config = dict(
    num_classes=[18, 218],
    positions='sincos',
    beta1=0.95,
)
Rows from block 3, named by matrix and row number. Rows with one number belong to one attention dimension. Each number is 200 + 20 x the weight over its row's rms, rounded and kept within 0 to 999. All counts start at 0. After the name is the row's rms in percent of the matrix's.
# q: attention query (model.blocks.3.attn.q.weight, 320x320), inputs 0-159
# k: attention key (model.blocks.3.attn.k.weight, 320x320), inputs 0-159
q.290,102,225,194,214,136,217,157,149,205,190,220,217,209,185,183,171,200,213,221,191,209,200,219,215,198,198,207,214,175,212,234,194,203,209,225,190,207,205,187,199,203,215,189,200,202,198,184,169,208,212,211,195,203,207,167,213,198,200,215,188,229,181,199,231,187,178,223,205,197,219,199,188,201,205,177,227,201,247,225,234,213,180,224,226,188,185,187,198,177,221,140,255,248,164,206,211,180,193,179,217,180,191,209,179,175,212,181,227,200,212,187,203,225,225,206,185,224,165,206,226,212,205,216,222,229,180,221,194,206,213,202,185,230,206,203,199,189,217,218,188,202,156,239,191,210,199,189,162,199,193,224,183,180,209,188,176,222,224,188,196,198
k.290,093,193,222,183,226,198,176,199,246,197,221,205,203,182,225,190,205,206,221,197,203,222,162,154,195,162,237,201,185,197,173,175,177,200,224,184,227,223,214,190,186,166,178,198,200,198,175,188,197,184,178,199,209,172,154,237,194,175,209,221,214,220,225,193,215,182,192,175,259,173,196,216,214,195,192,179,204,201,181,187,186,209,221,204,213,222,217,209,215,151,200,221,187,196,179,206,194,187,230,215,256,186,205,229,176,202,164,190,215,175,222,202,216,216,205,200,169,184,177,214,229,211,168,235,173,193,174,189,198,169,213,181,194,211,222,177,209,230,155,232,227,204,195,230,194,197,223,226,222,187,216,180,206,230,180,186,208,203,206,231,189
q.291,086,208,218,178,207,187,234,199,201,256,196,234,230,226,179,240,203,198,208,184,198,221,202,215,199,195,198,238,195,164,191,193,225,182,213,185,186,205,172,202,210,175,190,199,204,203,215,167,230,176,201,223,186,181,187,187,241,226,185,174,197,168,230,167,196,196,192,166,170,202,205,160,192,196,162,194,201,224,180,176,207,201,202,184,221,200,210,205,179,220,208,169,193,221,186,213,167,228,201,178,203,221,205,206,189,156,225,159,209,168,217,182,189,201,190,197,181,219,219,174,196,187,229,207,191,185,173,185,178,204,213,207,181,214,185,194,221,226,174,191,205,201,170,223,230,197,210,215,195,212,218,181,224,174,193,216,182,177,207,214,210
k.291,087,210,206,182,181,196,202,200,209,168,233,197,210,187,210,195,214,182,161,173,179,192,203,209,188,204,190,234,197,205,197,195,175,225,173,211,194,225,193,200,173,232,231,183,200,158,168,200,213,209,204,226,203,200,193,192,188,232,222,202,184,206,214,179,212,198,160,205,187,219,192,193,215,207,224,192,203,196,229,191,192,216,168,178,266,224,184,173,199,181,202,193,157,169,197,227,157,174,194,219,222,227,192,195,211,212,220,192,232,189,183,156,206,168,201,190,192,199,189,204,172,213,184,209,222,187,220,177,229,193,196,184,168,144,185,184,189,192,234,238,215,244,206,205,195,206,188,219,194,191,173,178,185,168,213,188,177,219,190,209,196
q.292,096,160,213,175,183,209,221,205,211,226,210,196,221,189,203,207,185,218,197,227,206,205,233,187,173,217,234,244,192,199,194,207,170,202,234,170,197,209,206,205,192,180,177,212,186,198,185,198,182,200,215,236,214,208,160,204,225,215,197,229,222,215,178,219,213,180,206,140,201,197,194,193,220,190,205,181,187,204,196,178,186,215,189,182,208,224,154,174,185,196,154,161,187,181,195,188,200,183,187,206,242,196,166,203,170,172,174,213,195,231,203,225,223,191,231,212,203,209,221,203,214,222,187,226,203,226,195,207,210,208,222,215,215,213,226,198,219,217,176,225,172,213,171,178,200,183,206,240,188,162,187,233,198,188,201,228,189,179,182,220,211
k.292,094,202,233,210,182,206,191,189,202,203,190,194,233,203,213,192,205,198,187,211,206,184,222,185,189,180,188,209,208,218,197,213,174,224,225,209,167,174,210,211,229,211,201,239,178,166,182,212,195,165,176,201,213,214,188,198,153,168,153,224,208,185,182,219,190,175,219,215,209,220,197,174,204,211,172,154,191,212,188,210,171,194,220,209,217,183,187,213,217,250,210,227,182,262,182,148,238,197,201,202,198,203,186,170,214,198,158,214,167,181,184,202,178,183,183,184,202,219,208,203,204,215,197,185,229,185,216,204,206,229,226,199,197,187,208,216,189,239,226,219,179,211,229,177,218,212,194,201,172,230,192,205,227,198,194,222,222,204,195,209,204
q.293,100,180,194,205,194,192,193,206,213,176,193,183,194,235,219,202,208,187,177,194,205,240,233,201,187,191,213,205,226,178,207,184,213,192,176,169,208,194,200,209,186,192,167,203,188,184,215,207,195,213,229,203,197,183,207,197,201,235,204,185,243,235,233,185,171,211,216,210,201,150,177,239,208,220,198,189,203,217,197,210,239,252,205,181,182,222,182,167,185,188,204,196,189,181,230,195,173,171,179,202,216,210,198,208,204,185,159,201,223,179,192,186,186,185,189,225,213,206,231,200,165,177,166,248,194,214,198,200,212,235,207,200,168,190,184,185,245,209,200,215,188,209,193,202,197,171,183,204,174,164,172,237,195,195,201,211,191,223,186,199,140
k.293,100,155,218,212,216,213,186,175,193,195,209,190,166,211,186,184,182,221,201,213,201,172,191,225,155,214,217,184,175,176,184,218,207,176,187,230,190,196,160,192,179,229,198,210,204,217,189,221,166,205,194,173,215,160,180,223,216,203,193,175,199,193,213,201,208,206,189,193,161,191,224,202,192,213,196,206,192,183,180,217,195,200,177,254,181,184,215,222,251,210,232,209,200,196,205,209,201,222,220,187,197,207,206,177,215,181,215,189,205,182,216,165,186,168,215,199,164,178,207,186,203,209,192,186,176,192,213,217,197,217,262,214,218,169,164,219,199,199,226,222,195,175,184,171,228,213,210,188,194,244,213,202,177,199,183,226,241,181,219,190,197